{"time_shift_ms": 100, "tokenizer": "word", "text_encoder_mlp_ratio": 4}
Rows from block 2 of the text encoder, named by matrix and row number. Rows with one number belong to one attention dimension. Each number is 128 + 32 x the weight over its row's rms, rounded and kept within 0 to 255. All counts start at 0. After the name is the row's rms in percent of the matrix's.
# q: attention query, key and value (stacked) (text_encoder.blocks.2.attn.qkv.weight, 768x256, the q third), inputs 86-171
# k: attention query, key and value (stacked) (text_encoder.blocks.2.attn.qkv.weight, 768x256, the k third), inputs 86-171
q.87 097 [139 132 116 120 179 120  67 172 141 114 173  98 165 125 120  55 177 162 134 105 170 145 154 132 133 105 156 153  86 151 133 166  74 145 110 221 156 121 169 132  78 120 139  59  72 138 118 140 103 187  99 134 125 139 111 160 108 140 140 172 114 148 164 116 148  89 110 148 149 131  86 165  56 182  78 129  82 132 113 100  75  95 170 127 103 147]
q.88 095 [129 101 115 132 139 171 134 153 105  94 177 100 113 128 135 112  74 117 125  88 169 156 112  88 123 114 186 161 114 134 174  77 169 152 111 145  95 131 119 139  97 133 145 122 127 134 147 165 118 186 107  88 200 119 104 147 199 119 163 113  79  94 178 128 159 152 115 159 134  97 114 137 152 106 106  74 145 146 244 205  96 120 100 118 123 120]
q.89 105 [181 153 135 190 162 110 160 146 102 125 124 129  58 126 103 115 104 132 144 121  99 143 209 136  93 157 100  94 172 142 173 128 164 110  85 106 137  87  97 127 119 191 132 218 141 119 139 113 150 124 126 120  91 139  79  93 152 167 129  85 110 168 175 127 122 176 168 169 119 157 157 178  89 143 118  51 122 127 137 162 152 117  93 137 147 165]
q.90 102 [ 94 217  92 131 111  92 127 103 111 142 150 125 116 156 121  81 152  90 122 183 121 143 131  85 189 110 143 167 133  96  28 106 102 123 118 177  95 125 149 134 122 123  88  84 119 176 123 117 146 167  79 185 150 113 152 165 109 133 185 173 132 126 115 157 169  98 138 131 121 108 162  89 160 115 151 135 120 138 193  87 145 127 100 126 138 121]
q.91 102 [130 112 115 142  60  74 101 104 117 106 112 151 134 125 129  95 128 134 123 129 132 137 111 242 161 145 107 104 124 120  95  90  98 138 144  58 137 120 133 142 178 153  92 178 173 142 123 128 175  77 135 123  84 206 154 142 138 142  87 116 162 179  85 150 116 110 161 101  97 144 104  97 128 116 149 209 134 140 126 126 168  88 160 165 132 141]
q.92 108 [112 144 126 179  86  81 131  87 115 144 173 161 118 155 127 134 188 195 127 103 147  86 160 100 143  97 133  96 141 130  72 160 123  80 202 158 142 179 119 162  53 102 144  97  58  72  62 163 128 155 112  94 145 121 134 123  79  58 111 115  84  73 111 139  95  68 102 114 201 124 121  56 182 103 142 136 123 131 125  92 117 126  81 111 146  97]
q.93 105 [ 71 111 113  98 131 174 118  87 156 100 176 140 155 170 153 148 102  99 105 125 106  91  79 179 104  94 109  71 118 128 141 181 131 112 118 106 182 119 142 122 160  77 141 159  90 162 104 167 169  92 175 132 141  93 158 111  55  99  78 123 142 148 103 111 114 103  97  47 118 128 118  76 166 169 144 142 100 133  66 172 102 168 132  94 153  91]
q.94 095 [116  88 141  87 106 118 113 191 129 176 123 105 123  69 113 147 185 177  95  91 178 112  83 138 123 142 192 138 114 119 133 146 160 127 146 107 158 104 135 101 124 137 112  92  62 142 153 138 149  83 122 118 102 135 102 125 126 170 107 153 145 154  96  88  95 161 210 122 189 156 143 102 130 104 159 171 174  93  96 138 120 101 138 190 119  92]
q.95 095 [171 176 115 133 150 193 143 166 134 162 107 119 127 130 107 177 110 135 115 113 131 146 163 110 107 132 103  93 130 135 164 154 101 132 106 115 117 194 162 126 138 117 145  72 104  62 139  97 168  96  89 109 146  99 141 106 161 140 159 110 105 121 174 187 130 117 101 159 127 163  86 178 174 113 112 103 112  70 162 181 115 176 106 103 171 159]
q.96 096 [163  87 102  87 108 136 136 108  67 195  97 155 135 158 127 161 188  92 166 126  98 124 106 187 160 177  76 173 153  67  71  87 134 107 130 131 133 110 133 119 142 135  78 124 121 127 171 141 114 155 155 104  50 177 149 119 132 113 115 140 168  89  36 136 126 127 136 127 162 116 130  86 125 141 131 110 194 127  85 114 107  91 123 120 123 135]
q.97 089 [ 78 101 133  67 107 113 137  37 142 164 120 165  82 179 183 106 162 134 125 107 102 137 137 146 191 143  95 128 109 145 153 107 120 197 116 154 129 116 190 131 100 183 128 111 205 145 149 126 131 122 125 136 151 152 116 143 151 106 200 123 102 134 101 148 111 141  93 116 106  76 110 106 133 148 133 128 116 178 148 121 155 145 114 119 133 133]
q.98 103 [111 164 142 128 142 149  99 182 130  95  93  81 109 118 121 140 106 185 104 137 103 176 129  42 130 126 139 169 112 158 101 112 147 156 131 142 133 103 128 138  65  91 153 113 152 127 140  60 132 136 163 102 124  99  89 192 140 138 154 134 169 123 149 151 106 128 135 152 169 205  96 104 108 127 142  99 121 158 152 147  90 175 170 133 126 173]
q.99 100 [138 143 129 143  81 120 194  86  73 125  53 159 158 113 111 116 126 145 166 156 102  93 140 178 179 112 142 120 110 118 141 116 113 122  84 174 111 131 125 178 106  57 149 137 179 123 150 126 123 135 136 151 171 169 124 145 113 134 170 148  65 212 136 192 128  91 123 100 110  96 196 128 132 170 133  84 102 141 112 118 154 115 170 104  88  95]
q.100 102 [ 60 107 125 129 112  89 183 128 125 107 113 201 131 150 102 131 128 178 149  95 167  95 118 122 192  96  98 193 170 160 131  97 173 120 122 137 176 142  56 146 115  19 120 174 172 141  97 156 122 180 145 141 142  98  91 108  97 148 165 117  98 101 122 148 169 119 159 212 118 100 152 120 161 119  73 111 133  91  84  82 184 131 150 113  77 154]
q.101 102 [145  52  94  86 175 185  78 119 129 101 201 135 131 126 124 109 139  86 145  96 114 147  81 115 143 156  91  92 131 123 138 140 124 138 105 162 168 118 152 126 117  95 130 141  95 116 118 180 153 148 208  94 143 124  75 145 123 102 113 192 155 179 176 120 103 116 102  87 201  86 141 158 134 113 117 149 155 113 132 115 128 100 140 144 108 180]
q.102 110 [131  53  89 167 123 105 137 170 105 157 180 108 114 156  98 120 204  96 116 124 115 187  95 168 113 143 143 127 134  51 151 134 114 174 108 112  98 157 122 115 172 198 146 162  74 120 147 171  99 128  98 128  82 215 179 118 119 155  86 135 176  81 112 124 113 117 111 119 108 124  75  74 141 119 120 107 115 127 126 128 154  99  96 154 131  97]
q.103 099 [164 136 126  89  96 178 114 159 177 157  85 109 230 112 168 122  50 136 151 124 113  95 122  82  69 124 137 101  58 191 145 129 136 172 156 155 109 169 204 106 110 135  97 120 125 127 100 100 153  90  99 143 140  66 157  91 121 104 130 137 138 166 176 131 141 169 126  88 134 125 139 221  58 144 165 118 116  74 164 179 117 177 132 164 164 128]
q.104 106 [171 113  97 167 129 147 133 158 153 138 107 113 124 124 163 131 161 129 172  98 114 140 136 129  99 169 146 107 146  70 131 188 120  98 111 133 156  75 166  81 152  90  92 124  76 157 137 196 111 191 124 114  90 177 106  88 117 181 111 167  66 136 131  66  86 106 153  88 153 122 135  96 130  98 105  89 136 177  80 112 119 104 176 112 159  77]
q.105 100 [144 122 147 192 140 162 153 202 175  91 182  67 125 102 116 142 123 111 117 141 139  90 144 148 108 159 150 124 157 231 134 138 135  74 106 125 126  87 121 139  67 137 117  18 148 153  65 145 147 100  91 121 117 108 118 116 153 164  94 109 102 112 111  84 157  95 155 161  72 218 149 105 111  96  87 160 118 101 164 127 148 115 115 152 164 128]
q.106 099 [102 161  90 114 171 134  50 146 146  95 136 146 124 154 110 140  87 112  88 216 185 189 121 105 123 147 129 111 188 103 130 106 120 197 162 104 167 116  81 117 157 158 136  79  73  66 126  96 181  71 129 114 144  88 171 118 179  99 148 108 135 103  71 121 115 134 151 102  57 155 148 112 135 106 152 148 114 190  36  91  90 150  80 185 139 136]
q.107 106 [129 169 229 216  78 131 167 153 121 125 152  49 129 149 105 146 117 123 102  99 122 169 156 159 135 119 114 167 140 162 139 157 107 128 157 138 115  95 106 149 130 106 114 128 112 127 109 188 128 103  90 145 128 119 182 138 112 154 155 104  71  83 127 114 140 119 127 131 115 121 127 100 166 167 144  68  50 155 104 127 160 106 136 116 135 128]
q.108 107 [146 201 151 189 104 131 156 149 152 113 150 108 111  97 100  91  59  87 153 118 111  98 168 108 120 154 145  80  95 155 140 177  97 116 104 135  46 105  97  90 139 192 155 121 120 177  41 149 140 113  98 131 111 138  73  90 113 132 114  97 138 123 107 107 142 102 117 139 115  98 153 108 126 162 134 121 111 158 180  89 168  49 174  92 107 125]
q.109 114 [ 93  62 172  96 149 138 119  81 179 148  87  87  87 132 143 107 148 171 150 122 123 168 104 174 158  94 118  94 200 138 145 118  96 129 134 137 178 100 176 179 105  81 135 107 174 122 179 122  72 113 149 129 126 191 175 152  80 153 174 122  83 154 132 149 114 117 118  37 131 104 119 103 123  90 135 146 176 195 125 150 179 127 102 184 159  73]
q.110 102 [191 161  60 143 156 131 121 162  88 166 183 138 147 130 121 162 141 163 148 140 115  79 201  97  67 178 138 110  82 100  89 103 133 100 105 117 102 127 156 119 138 238 114 123 130 130  87 141 110 163 128 150  92 161  95 119 152 173  78 205 163 109 121  49  87 126 152 211 137 162 100 105 106 142 117 107 109 164 152 106  76 113 129  91 169 140]
q.111 106 [116 185 128 142 148  97 142 137 161 162 132 169 126 104 143 127 132 107 171 204 175 119 146 162 135 101 147 138 149 136 131 146 142 102 157 108 168 135  86 122 158 134 157  63  63  86 115  85 119 115 114 129 154  82 138 152 139 109  84  87  97 170 157 156 138 119 155 147  92 131 136 144 179  67 153 152 167  91 151  92  76 145 108  99 110 147]
q.112 104 [245 187 106 139 118 183 181 143 121 170 184 134 141  75 149 158 147  88 208 131 135  84 109 151 115 139 116  69  45  84  85 174 127 143 137 200 119 131 158 138  66 126 119 116 178 148 147 106 117 130 133 140 165 130 113 118 119 132 145 183 125 155 131 171  95 171 150 180  81 148  94 101  58 120 136  66 103 110 149 117 111 121 132 135 131 137]
q.113 105 [158 153 131 181 124 134 138 141 106  94 168 228 127 172 105  97  79 123 172 109 146  86 100  49 108 139 123 122  75 116 166 131 155 125 144 125 112 177  95 172 103  80 160 137 150 134  73 151 126 137 168 157 223  77  67 124 117 122 168 100 113  73 145  91 118 119 135 200 153 132  87 146 121 164  96 106  80 128 143 133 110 170 114  94 113 122]
q.114 094 [ 84  92 140 142 137  71 153 115 166 150  95 133 164 186 149 119 145 170 126 138 148  87 151 129 166  73 113 143 185 188 145 107 138 165 147 152 129 103 153 104  68 178  88  95 150  72 143 116 135 104  38 122 111 134 173 150 143  88 134 102 117 152 180 158 177 115 116  74 137 144 155 100 125 119 150 162 141  76 145 176 163 145  68 171 165  92]
q.115 099 [107 131 119 115 159 126 116  84  89 109 161 116  69 133 167  92 124 120  92 138 129  73  78 169 137 108 132  96 175  92 113 117 156  81 118  94 140 105 158 158 146 133 107  94 143 105 147 125 157  77 180  94 201 107 166 116 132 108 165 128  95 120 116 179  67  89 123  28 164 111 161 158 124  84 137 151 102 163 133 150 119 120  76  88 114 122]
q.116 112 [125 141 112 103  81 136  52 125 145 164  28 146 153  93  93 156 134 146 133 167 114 146 168 102 137 155 150 130 171 163 136 110 115 160 161 144 135 161 113 103 114 111 150 158 117 140 127 149 138 135  84 124  72 124 139  98 123 102  90 149 187 194 147 177 163 184 127 134 120 154 153 147 138 134 142 166 148 117 135 124 134 141 137 185 123 181]
q.117 108 [214 169 164 116 120 102 133 115  87  96 119 150 140 141  65  91 101 117  99  91  80  62  84 142  76  79 139 144  46 125 147 101 135 174 103 143  91 131 151 106  82 163 129 167 214 160 116 127 111 164 190  97 191 122 131  57  72 125 167 132 132 105 129 137 167 153 148 108 202  80 143 149  80 144 122 121 115 165 160 188  91 125 131 151  99 121]
q.118 104 [135 146 146 120 122 131 103 157  56 115  60 173 152  34  89 166 159 155 171 127 100  90 188 130 119 124  91 143 118 129 108 106  89 115 111 119  62 132  71 172 143 114 154 149 134 107 143  96  87 172 158 111  98 142  90 113 135  99 107 128 147 108  68 150 188 186 132 141 154 128 127 127 148 182 122 135 160 150 129  94 107 113 168 131  76 123]
q.119 107 [130 130 148 115  96 152 152 159 118 170 125 100 113  80 144 170  85 101 174 112 134  99 156 142 162 111 139 122 109 180 148 168 135 104 106 152 121 151 140 199 133  75 114 126 116 134 110 112  58 131  72 124 145 111 116 107 175 158 115  95 116 209 206 129 108 120 127 159 142  99 167 126 125 152 132 166 115  63 178 133 109 135  81  71 184 132]
q.120 105 [ 51  92 163 106 110 103  74 104 171  75 120 113 111 178 178 124 148 174  82 123 107 173 151 129 150 129 142 198 169 151 133 108 143 100 104 110 140 130 164 115 153  89 121 144 142 141 134 154 142 164 115  84 130 121 146 120 137 104 134 146 126  95 155  83 182  89 113 112 137 190 165 134 147 158 121 134 108 134 119 124 134 159 121 121 104  89]
q.121 103 [121 116 108 107 161 112  84 155 136 143 162 102 146 157 110 124 109  57 125 135 132  90  81 135 105 133 164 105 117 102 121 157 153 148 164 127 127 164 115  97 201 133  92 121  64  93 138 132 161 128 173 124 135 137 161 125 150 117 144 113 170 108 102  98 151 151 112 122 112 114 109 147 122 122 160 172 170 109 127 163 104  83 100 157 130 121]
q.122 096 [100 106 122 112 174  72 151 116 101 109 126 148 109 173 147  87 158 107  65 132 150 155  71 151 115 113 124 174 154  67 106 120 112 175 142 114  99 103 136  83 202 128 135 130  53 115 193  89 130 122 194 119 119 130 203 152 165 100 111 132 190 113 161  95 115 168 102  61 175 144  63 127 160  98  89 107 139 131 106 127 120 179 131 164 109  99]
q.123 098 [167  35  73 102 151 160  88 129 130 103 214 135 127 119 127 122 162 121  93 118 155 137 112  61 121 208 123 109 150 115 147 138 114 140 135  91 170 112 152 155 116 122 154 179  30 131 125 158 159 139 165 123 113  91 138 113 103 154 135 187 170 112  82 115  77  86 164 127 145 155 135 156 135  63  99 137 145 103 145 189  96 125 127 139 144 137]
q.124 110 [143 200  99 154 106  42 133 113  68 143  90 164 125 135 145 104 117 105 148 128 102  97 175 144  72 125 180 118  84  98  96  87 138  88 148 116  65 160 128  96 192 210 138 137  90  70 129 122 138 119 144 139 138 149 150 121 149 119 146 114 141  99 119 117 120  80 128 156  97 105 127 126 155 139 135 139 117 170 162  62  85  98 171  60 122 101]
q.125 094 [106 109 147 134 102  95 163 111 142 160 138 138 124  99 149 150 189 100  70 113 147 153 137 150 145 107 155 135  61  80 134 120 129 145 150  98  67 234  86 116 154 148 129 148 127  53 115 162  91 116  98  91 145  90 181 133 116 142 129 102  98  71 112 181 113  88 125 142  88 168  98 145 143 185 139  74 129 110 129  94 133 125 160 101  98 124]
q.126 097 [125 104 193 151 114 172 170 140 120 148 152 146 133  71  18 145 138 108  99  97 132 146  93 151 114 102  89 105 138 152 105 113 119 134 115 131 154 137  77 156 148 133 162 164 159 129 159  91 128 149 180 150 122  87 131 125 134 137 145 118  94 143 125 176 134 172 125  86 140  19 183  90 148 123  79 114 116 157  97 190 195 180 111 105 137 148]
k.87 096 [121 104 183 144 138 144 156 132 143  49 109  80 170 112 116 107 106  97 147  97 160 165  97 180 130 130 150 141 113 102 109 110 136 101 132 106  90 140 140 142  85 132 112 172 179 129 103 217 107  88 137 147 103 140 100 118  64 139 154 138 120 135 130  91 106 132  78 137 127 162 124 164 115 115 113 170  78 180 108 146 176 120 133  90 166 124]
k.88 106 [150  92  42 137 118  47 105  73 166 154 108 114 138 129 114 172 169 130  87 146  92 121 123 171  90 154  65 108 120 147  89 131 120 156 139 111 118  87 100 100 151 146 134 115 127  75 207 117 194 161 146 155 131 139 130 173 100 162 121  95 139  94 110  99 138 108 118 107  74  81 167 112 127 136 129 116 114 107 145 134 115  87 169 142  92 124]
k.89 107 [102 135 144 208 132  72 105 117 101 136  39  42 121 212 165 135 123 173 115 152  92  96  88  72 130 120 130 134 181 149 145 123  87 144 149 120  71 160 122 128 165 169 133  82  59 123  95 113 136 127 157 108 190 172 177 120 166 123 150 118 170 125 104 174 143 117 177 192  99 128 110 111 123 134 143 161 134  76 167  74 128  70 131 156  74 173]
k.90 104 [147 128 160 105  66 180 100 141 139  74 117 134 122  89 116  98  94  80 154 114 191 137  85  89 150 126 168  80  93 136 110  93 180 129 169 105  87 121  88  79 122  67 183 121 117 154 101 190 119 220  89 145 141  69 108 133 136 151  78 144  72 127 154 114 117 195  96 154 123 152 132 151 150 150  93  85  90 111 104 141  87  92 179 132 194 156]
k.91 106 [109 147 139  97 150 176 150 204 141 171 167 207 111  93 146 132  80 200 186  94 118 128 110 106 140 133 172 162 112 137 136 126 179 114 115 174 108 130 122 144 117  86 122 135 113  80 118 136  92  67  97 130 164 149  88 183 128 100 148 182 145 163 167 114 143  97 136 184 170 181 126 140 143  80 145 140 130 125  80 130 180 170 130 108 174 130]
k.92 102 [114 131 110 104 126 157 110  78 146 117 183 170 118 132 136 103 120 147  72 127 154 207 127 119 110  98 131 142 125 110 142 110 138 117 126  97  92  62 118 108 172  86 103 110 154 128 196 175 127 123  38 108 116  96 134 179 140 130  99 135  99 204 136 118 118 105 142  62 166  69 124  81 108 142 124 148 124 157 145 186  84 144 142  98 132 134]
k.93 103 [109 157  72 138 171 181 114  76 148 134 136 169  85 110 115 163 153 132  85  97 162  98 114 114 118 108  69 150 136 110 103 169 148 175 139 151 117 131 154 145 136 131 129 158 129 103 105 124 153 109  95 129  61 159 101  97 136  95 115 154 191  96 126 133 137 132  93  74 141 106 159 174  84  89 156 135 114 125 145 175 105 197 108 107 122 108]
k.94 101 [ 47  96 150  83 180 147 119  64  83 172 160 130 133 137 124  97 128  95 134 132 179 178 128 169 109 109 101 143 195  82 128 148  79 166  95 121 153 154 142 157 172 121 155 122 120 150 125 147 113 131 139 167 130 119 148 133 139  93 176  96 121 151 140  66 118 121  99 128 212  93  79 140 149 105  20 127  65 158 127 139 105 117 130 111 174 107]
k.95 091 [118 217 130 150 125  59  97 207 148 122 128 166 126 172  91 109 222 107  95 114  92 129 184 124 122 153 141 135 114 138 159 109 106  92 138  83 180 116  86  97 129 167 131 133 124 153 134 154 119 165 184  95 165 191 163 135  84 117 190 107 112 109  56  77 118 114 158  80  92 104 182 109 144 188 105 137  92 114 118 126 183 126 151 171  69 124]
k.96 102 [131 129 147 101 124 137 152 118 155  83  96 124 130  92 163 142 118 119 120  97 121 208 131 132 110 131 101 115  82 114  89 137 144 106 105  98 103 100 179  73  35 120 163  84 198 162 136 155 107 142 118 111 143 117 109 127 113 148 108 103  96  85 123 157 104 124 117 135 143 142  97 104 166 154 135  99 146 213 132 110  71 151 170 107 156  92]
k.97 094 [ 98 112  95 115  72 107 151 112 170 106  86  77  82  96 140 139 144 120 173  77 166  90 199  39 125 150 106 118 108 192 123 104 146 136 117 102 106 168  92 121 161  89 157 148 118 160 162 132 122 124 145  85  80 162  84 103 122 142 122 154 105 111 166 133 130 135 145 158 144 106 163 159 165 125 115 110 173 117 161 158 104 112 131 121 117 128]
k.98 102 [ 52 103 106 126 145 198 135 129 124 160 115 130 146 143 154 145 159 121 144 113 102  44 136 151  67 114 117 118 159 148 147 134 110 121  43 121 153 107 134 155 195 187 107 115  91 144 110 127 175 175 166 100 103 118 173 152 118  87 122 116 152  95 113 101 123 145 130  85 133 106 160 124  99  88 116  91 160 158 110 168 169 120  84 136 102 149]
k.99 094 [154 101 220 147 153 101 113 142  57  92 116  58 134  97 134 139  76 102 157  96 138 143 165 157 137 119 141 122  73 131 129  72 195 122 197 110 146 140 120 165  97 101 141 182 182 155 113 114 101 113 143 103 207 172 111 149 156 139  89 129 102 147 105 190 147  92 110 102 102  89 109 153 127 121 105 128 148 111 149 110 144 122 124 150 199 122]
k.100 108 [118  78  91 100 135  95 153 139 104 124 165 101 138 123 106 156 112 221 219 177 134 161 110 151 141 146 151 100 105 145 107 105  93 116  39 140 144 180  94 167 138 156 113 138 179 169 155 138 129 121 105 177 111 117  55 143  87  93 114 157 118 133 117 126  93 172 122 184 127  38 125 138  87 136 158 167  90  98 122 133 139 122 157 101 148  96]
k.101 095 [164 128 140 183  69 115 132  90 107 163 147  85  99 105  90 170 124  85  60 139 125 136 193 149  84 127 135 127 125 105 123 150 109 107 196 157 116 155 110 128 103 154 106 220 128  76 119  82 195 181 129 138 114 164 171 108  84 205 135 169 144 117 134 129  86  66 146 114 177 112 130 170  99 129  87 148 136 120 182  94 132  68 123 123  82 154]
k.102 105 [150 143 127 117 138 140 103 123 123 168 172 176 151 146 153 103 183 109  61 135 126 124  92 140 139 144 160 164 137 138  49 109 119 168 160 120 114 145 117 112 117 127  56  90 103 154 151 176 120 143 130 146 175 126 154 121  98 156 141 123 148 114 133 122 125 145 132 156  69 172 132 138 132 133 145 119  47  83 136 157 117 120 137 103  80 141]
k.103 106 [150 171 146 166 114 136 124 127 112  95 131 121 117 125 127  92 172 100  55  94 103 155  69  98 113 164  78 191 151 111 157  87 139 105 128  99 117 140 107 139 140 117 154 142 101  46 139  91 166  36 109 121 133 165 181 103 164  81 177  98 122 130 162 118 167 121  93 106 122 161 115 103 158  93 103 169 151 120 145 157 163 103 132 159 111 121]
k.104 108 [156 124 182 147 110 139 192 123 142 159 125 151 109  65 172  84 125 133 121 210 127 145  94 123 123 181  50 120  91  47 146  95 139 118 138 114 135  72 155 200 126 176 130  82 188  92 183  96 140 107 125 144  93  52 119 136 109 102 109  92  81 135 140 176 123 136 128 104  99 147  87 114  64 161  80 173 148 168 167 115 161 187 128 103 150 127]
k.105 097 [ 84 129  82  51 179  73 122  39 143 145 177 172 124 180 121 156 108 137 156 142 127 169 134 110 123 113  77 136 134 149 160 137  99 134  87 208 140 153 178 163 180  72  89 136 125 136  99 121  89  96 147 137 125 180  78 111 128 108 112 147 101 159  75 146  96 131 141  92 142  94 151 120 139  94  47 120 164 156 148 153 135 142 127 148  99 140]
k.106 099 [106 144  82 155 108 136 113 132 145  91 131 136 166 131 148 119 163 148 162 101 154 102  60 115 116 135 128 188  65 146 138 141 112  63 110 124 145  32 130 107 100 122  79  92 100 164  98 123  99 172 113 111  79  98 159  75 150 178  88 115 109 139 159  68 139 127  98 134 124 146 145 137 134 140 174 179  70 109  71 123 146 158 177 153 150 126]
k.107 114 [134 115  85 141  68 121 112  59 195 152 139 123 147 167 115 149 151 100  75 114  96 141  74 171 144 136 115 170 126  48 162 146 138 113 133 104 103 110 189 123 144 119 147  50 139 131 178  81 185 109 132 158 138 112 139 119 149  41 123 141 146 127 172 187 155  93 169  78 130 169 125 111 102 101 130  41 126 111 128 141 137 147 144 181 123 160]
k.108 099 [125 100 104 147 134 164  97  99 126 122 135 101 117 145  70 119 140 101 120  68 123 116 176 150 183 114 121 162 152 157 154 112  69 141 190 123 157 184 183 160  99  77 192 111  86 163 157 158 125 106 114 131 115 168 132 162 193 101 137 108 128 149 106 121 176 171 147 127 143 125 139 168 105 151 127 140 155  86 108 132 130 205  56 154  89 143]
k.109 105 [116 125 169 130  99  37 130 113 100 166  74 161  90 131 193 115 101 139 150 135 143 121 102  89 133 156 161 163  58 111 159 146 129 107 147 134 157  85  76 120 134 164 144 135 131  85  76 100 107  98 141 116 110 109  98 130 141 183  82 186 129 156 161 160  98  76 132 127 123 117 109 117 137 160  73 118 114 161 133 118 125  95 133  97 212 184]
k.110 094 [ 61 131 157  96 152 177 105 113 153 129 125  84 163  85 134  97 140 143 142 189 136 136  92  98 115 101  98 110 105 105 135  92 138 138  98 175 119  79 174 222 146 101 151 133 112 194 195 129 102 141 152 101  72  90 135 167  81  90 107 106 128 126  94 131 134 210 102 141  68 135 135 105 143 160  84 109 173  94 168 121 115 140 146  77 114 112]
k.111 100 [161 126 191  78 146 159 114 139 145  88 140 138 133 182 135 134  82 188 105 133 158 129 105  43 148 109 187 137  80 194 111 126 128 156 138 148 145 155 117 121 167 110 134 180  89 134  72 213 101  93  89 162 100 174 118 131 123 189 156 124 132 112 109 134 100 150 127 110 135  68 142 127  75 111 126 137 120  98  82 112 123 143  89 130 163  49]
k.112 102 [134 111 178  88 145 169 110 199  98 127 100 100 147 126 109 129 107 136 152  69 153 123 201  62 134  47 123  84 112 156 143 130 114 142  76 104 138 188 135 201 145  73 155 156 141 145 107 117  85 152 109  97 178 153 176 170 153 126 114 105  64 114 112 102 145 168 161  80 111 129 160 154 130  74  93  75 174 156 130 208 168 118  97 124 136 145]
k.113 102 [125 110 118 115 142  99 152 165 159  92 151 161  90 109 123 106  91 100 128 122 102 129 194 112 136  80  87  71 119 130 121 160 107 129 108 162 134 187 153  95 157 114 109 170 110 141 142 130 137  97 111 107 134 139  88 162 146 117 111 150 106  51 108 103 136  97 175 138 210 143 169 150 137 100 122  86 177 106 114 139 100 137  83 139 137 138]
k.114 101 [ 94  80  91 132 140  72 110 143 168 154 109 152 138 170 132 130 132 161 101  91 166 141  85  95 173 143 128 161 165 206 168 179 195 119 114 131 152 137 131  85 170 108  86 150 112  75  82 150  85 112 167 119 164 112 144 150 140 138 105 159 119 185 194 133 123  70 111 166 115  76 117 143 154 119 112 128  98 133 122 136 102  65 174 135 136 156]
k.115 104 [139 118 104 111 108  79 149 114  74 132  84 146  95  62  87 173  93  88 197 109 100 161 191 138 146 154 141 125 110 118 152 132 101  85 118 113 174 116 127 102 105 168 160 159 151 116 125 142  64 146 163 110  82 157 108 124 152 133  84 131 100 125 107 115 111 115 136 166 175 135 119 135 163 115  78 117 176 152 122  93  52 145 120 162 158 169]
k.116 114 [102  94 174 172 182 122 177 153 116  94 151 184 130 173 197  91 156 149 115 111 145 121  53 144 112 135  90 145 182 155 124 133 110 123 133 155 103  83 107  63 116 126 124  98 119  82 100 150 146 152  61 105 152  93 113 112 124 158 119  65 129 140 150 143  96 208 109 149 106 120 109 164 178 167 167 153  70 110 137 167  83 128 147 106 109  71]
k.117 100 [127 162 155 209 189 160 114 202 115 115 117 135 123  71  53 135  86 103 157  86 150 147 172 163 147 167 163  81 169 108 145 181 124 143 137 136 129 153  76 119  98 123 145 107 113 129 140 116 186  75 167 124 106 169 139 144 160  93 153 107 131 122  90  96 192 116 112 108 143 162 116 128 114 148 117 126 158 167  94 147 115  86  30 157 145 142]
k.118 100 [136 131 155 148 130 116 116 116 111 116 169 100 174 156 119 104 115 152 101 188 137 118 158 105  86  66 180 127 113 101 125 146 129 115 170 155 115  95 132 132  79  94 148 132 104 178  94 139 146 115  89 116 146  89 116 145  96 183 110 143 141 124 103 165 153 102  98 116 173  80 101 142 146 174 206 154  73 128 121 153 161 171 123  96 114 121]
k.119 101 [164 145 190 102  97  91 127 115  62 148 133 110 149 164 127  88 130 128  73 133 118 126 126  75 120  78 124  89 146 136 135 145 205 145 145 124 152 108 121 153 154 121 127 139 121 126  98 161 113 149  66 103 179 117 139 164 185 106 162 180 143 157 142 152 163  78 118  93 117 152  88  96 137 105 149 127 104 162 185 109 152 174 159  97 176 140]
k.120 099 [118 145 140  88 160 159 131  85 138 170 127 132 165 123 230 121 156 144 123 157 156 138 125 180 163 116 141 104 107 102 103 149 162 102 140 141 123 153 130 199 106 184 103  62 139 121  90 118 188 162 155 145 108  64 112  78  60  82 132  86 165 168 123 135 102 102 128 138  95  81 158 116  80 123 124 199 106 143 125  87 169 114 148 136 157 154]
k.121 104 [179 212  35 149 119  91 146 134 140 124 107 145 118 123  71 142  97 133 128 107 169 187 128 138 117 156 101 120 108 120 116 135 110 112 164 126  82 157 157  93  73 152 158 110 141 126 140 148  96 135 113 190 129  98 158 116 136 167 114 127 116 126 179  86 136 136 106 151 180 206 122  97 132 106 177 126  74 124 113 108  83 141 158 166 111 131]
k.122 097 [180 169 130 156 147 143  82 111 157 141 129 108 108 128 177 176 111 117 109  89 112  86 113 180 120 194 187 146 158 106  63 144  96 160 155 147 141 175  99 110 112 175 101 150  97 143 170 148 184 119 141 163 143 153 161 107  84 126 134 121 125  68  91 103 139  81 120 149  93  95 141 112 126 125 142 131 118 167  88  97 205 131 102 174  98 167]
k.123 098 [102 122 102 153 115 170 197 150 132 125 120 117 101  79 118 157 154 111  90 160 154 150 171 148  80 133  71 100 122 131 159 188 120  75  89 188  99 120 125  90  97 179 106 135 135 105 127 101 103 150 158 132  48  92 159 106  88 137 151 192 152 115 129  56  98 188  91 124 115 134 136  96 116 136  99 161 115 124 194  42  97  69 148 108 102 108]
k.124 094 [160 133 125 162 144 157 133 148 140 105 170 113 156 105  92 104  91 111 151 199 142 115 191 115 148 130  98 108 123 167  95  91 135 148 176 123 150 110 174 144 122 129 173 124 152 186 147 200  68 106  97 112 119 112 132 176  77 152 146 122 119 133 149 121 157 175 101 129 147 134 142 167 135 149 190 140 123  96  92 124 112 140 101 148 149  96]
k.125 099 [129 119  74 104 109 194 161 129 125 112  99 114 115  88  67  88 177 137 129 170  68 164 169 149 190  76 102 152 149 185  95  89 146 109 130  73 126 103 135  84 131 108  99  70 155 128 118 107 102 133 138 155 101  92 128  76 123 103 169 155 103 107 127 125 124 179 137 143 143 121  99 129 149  65 201 140 128 141 138 179 135 143 178  83 105  94]
k.126 100 [181 140 175 208 128  82  60 115 137 186 105 144 122  98  66 124 113 149 183 128 129  99  60 147 179 140 208 150 175 109  92 130 126 131 146 101 150 139  65  86 125  89 167 171 116 193 166  95 175 123 141 170 136 162 138  73 178  65 132 206 151 159  90 149 137  94 114 111 125  74 114  93 127 135 160 138 112 131 143  89 145 137 144 107  68  67]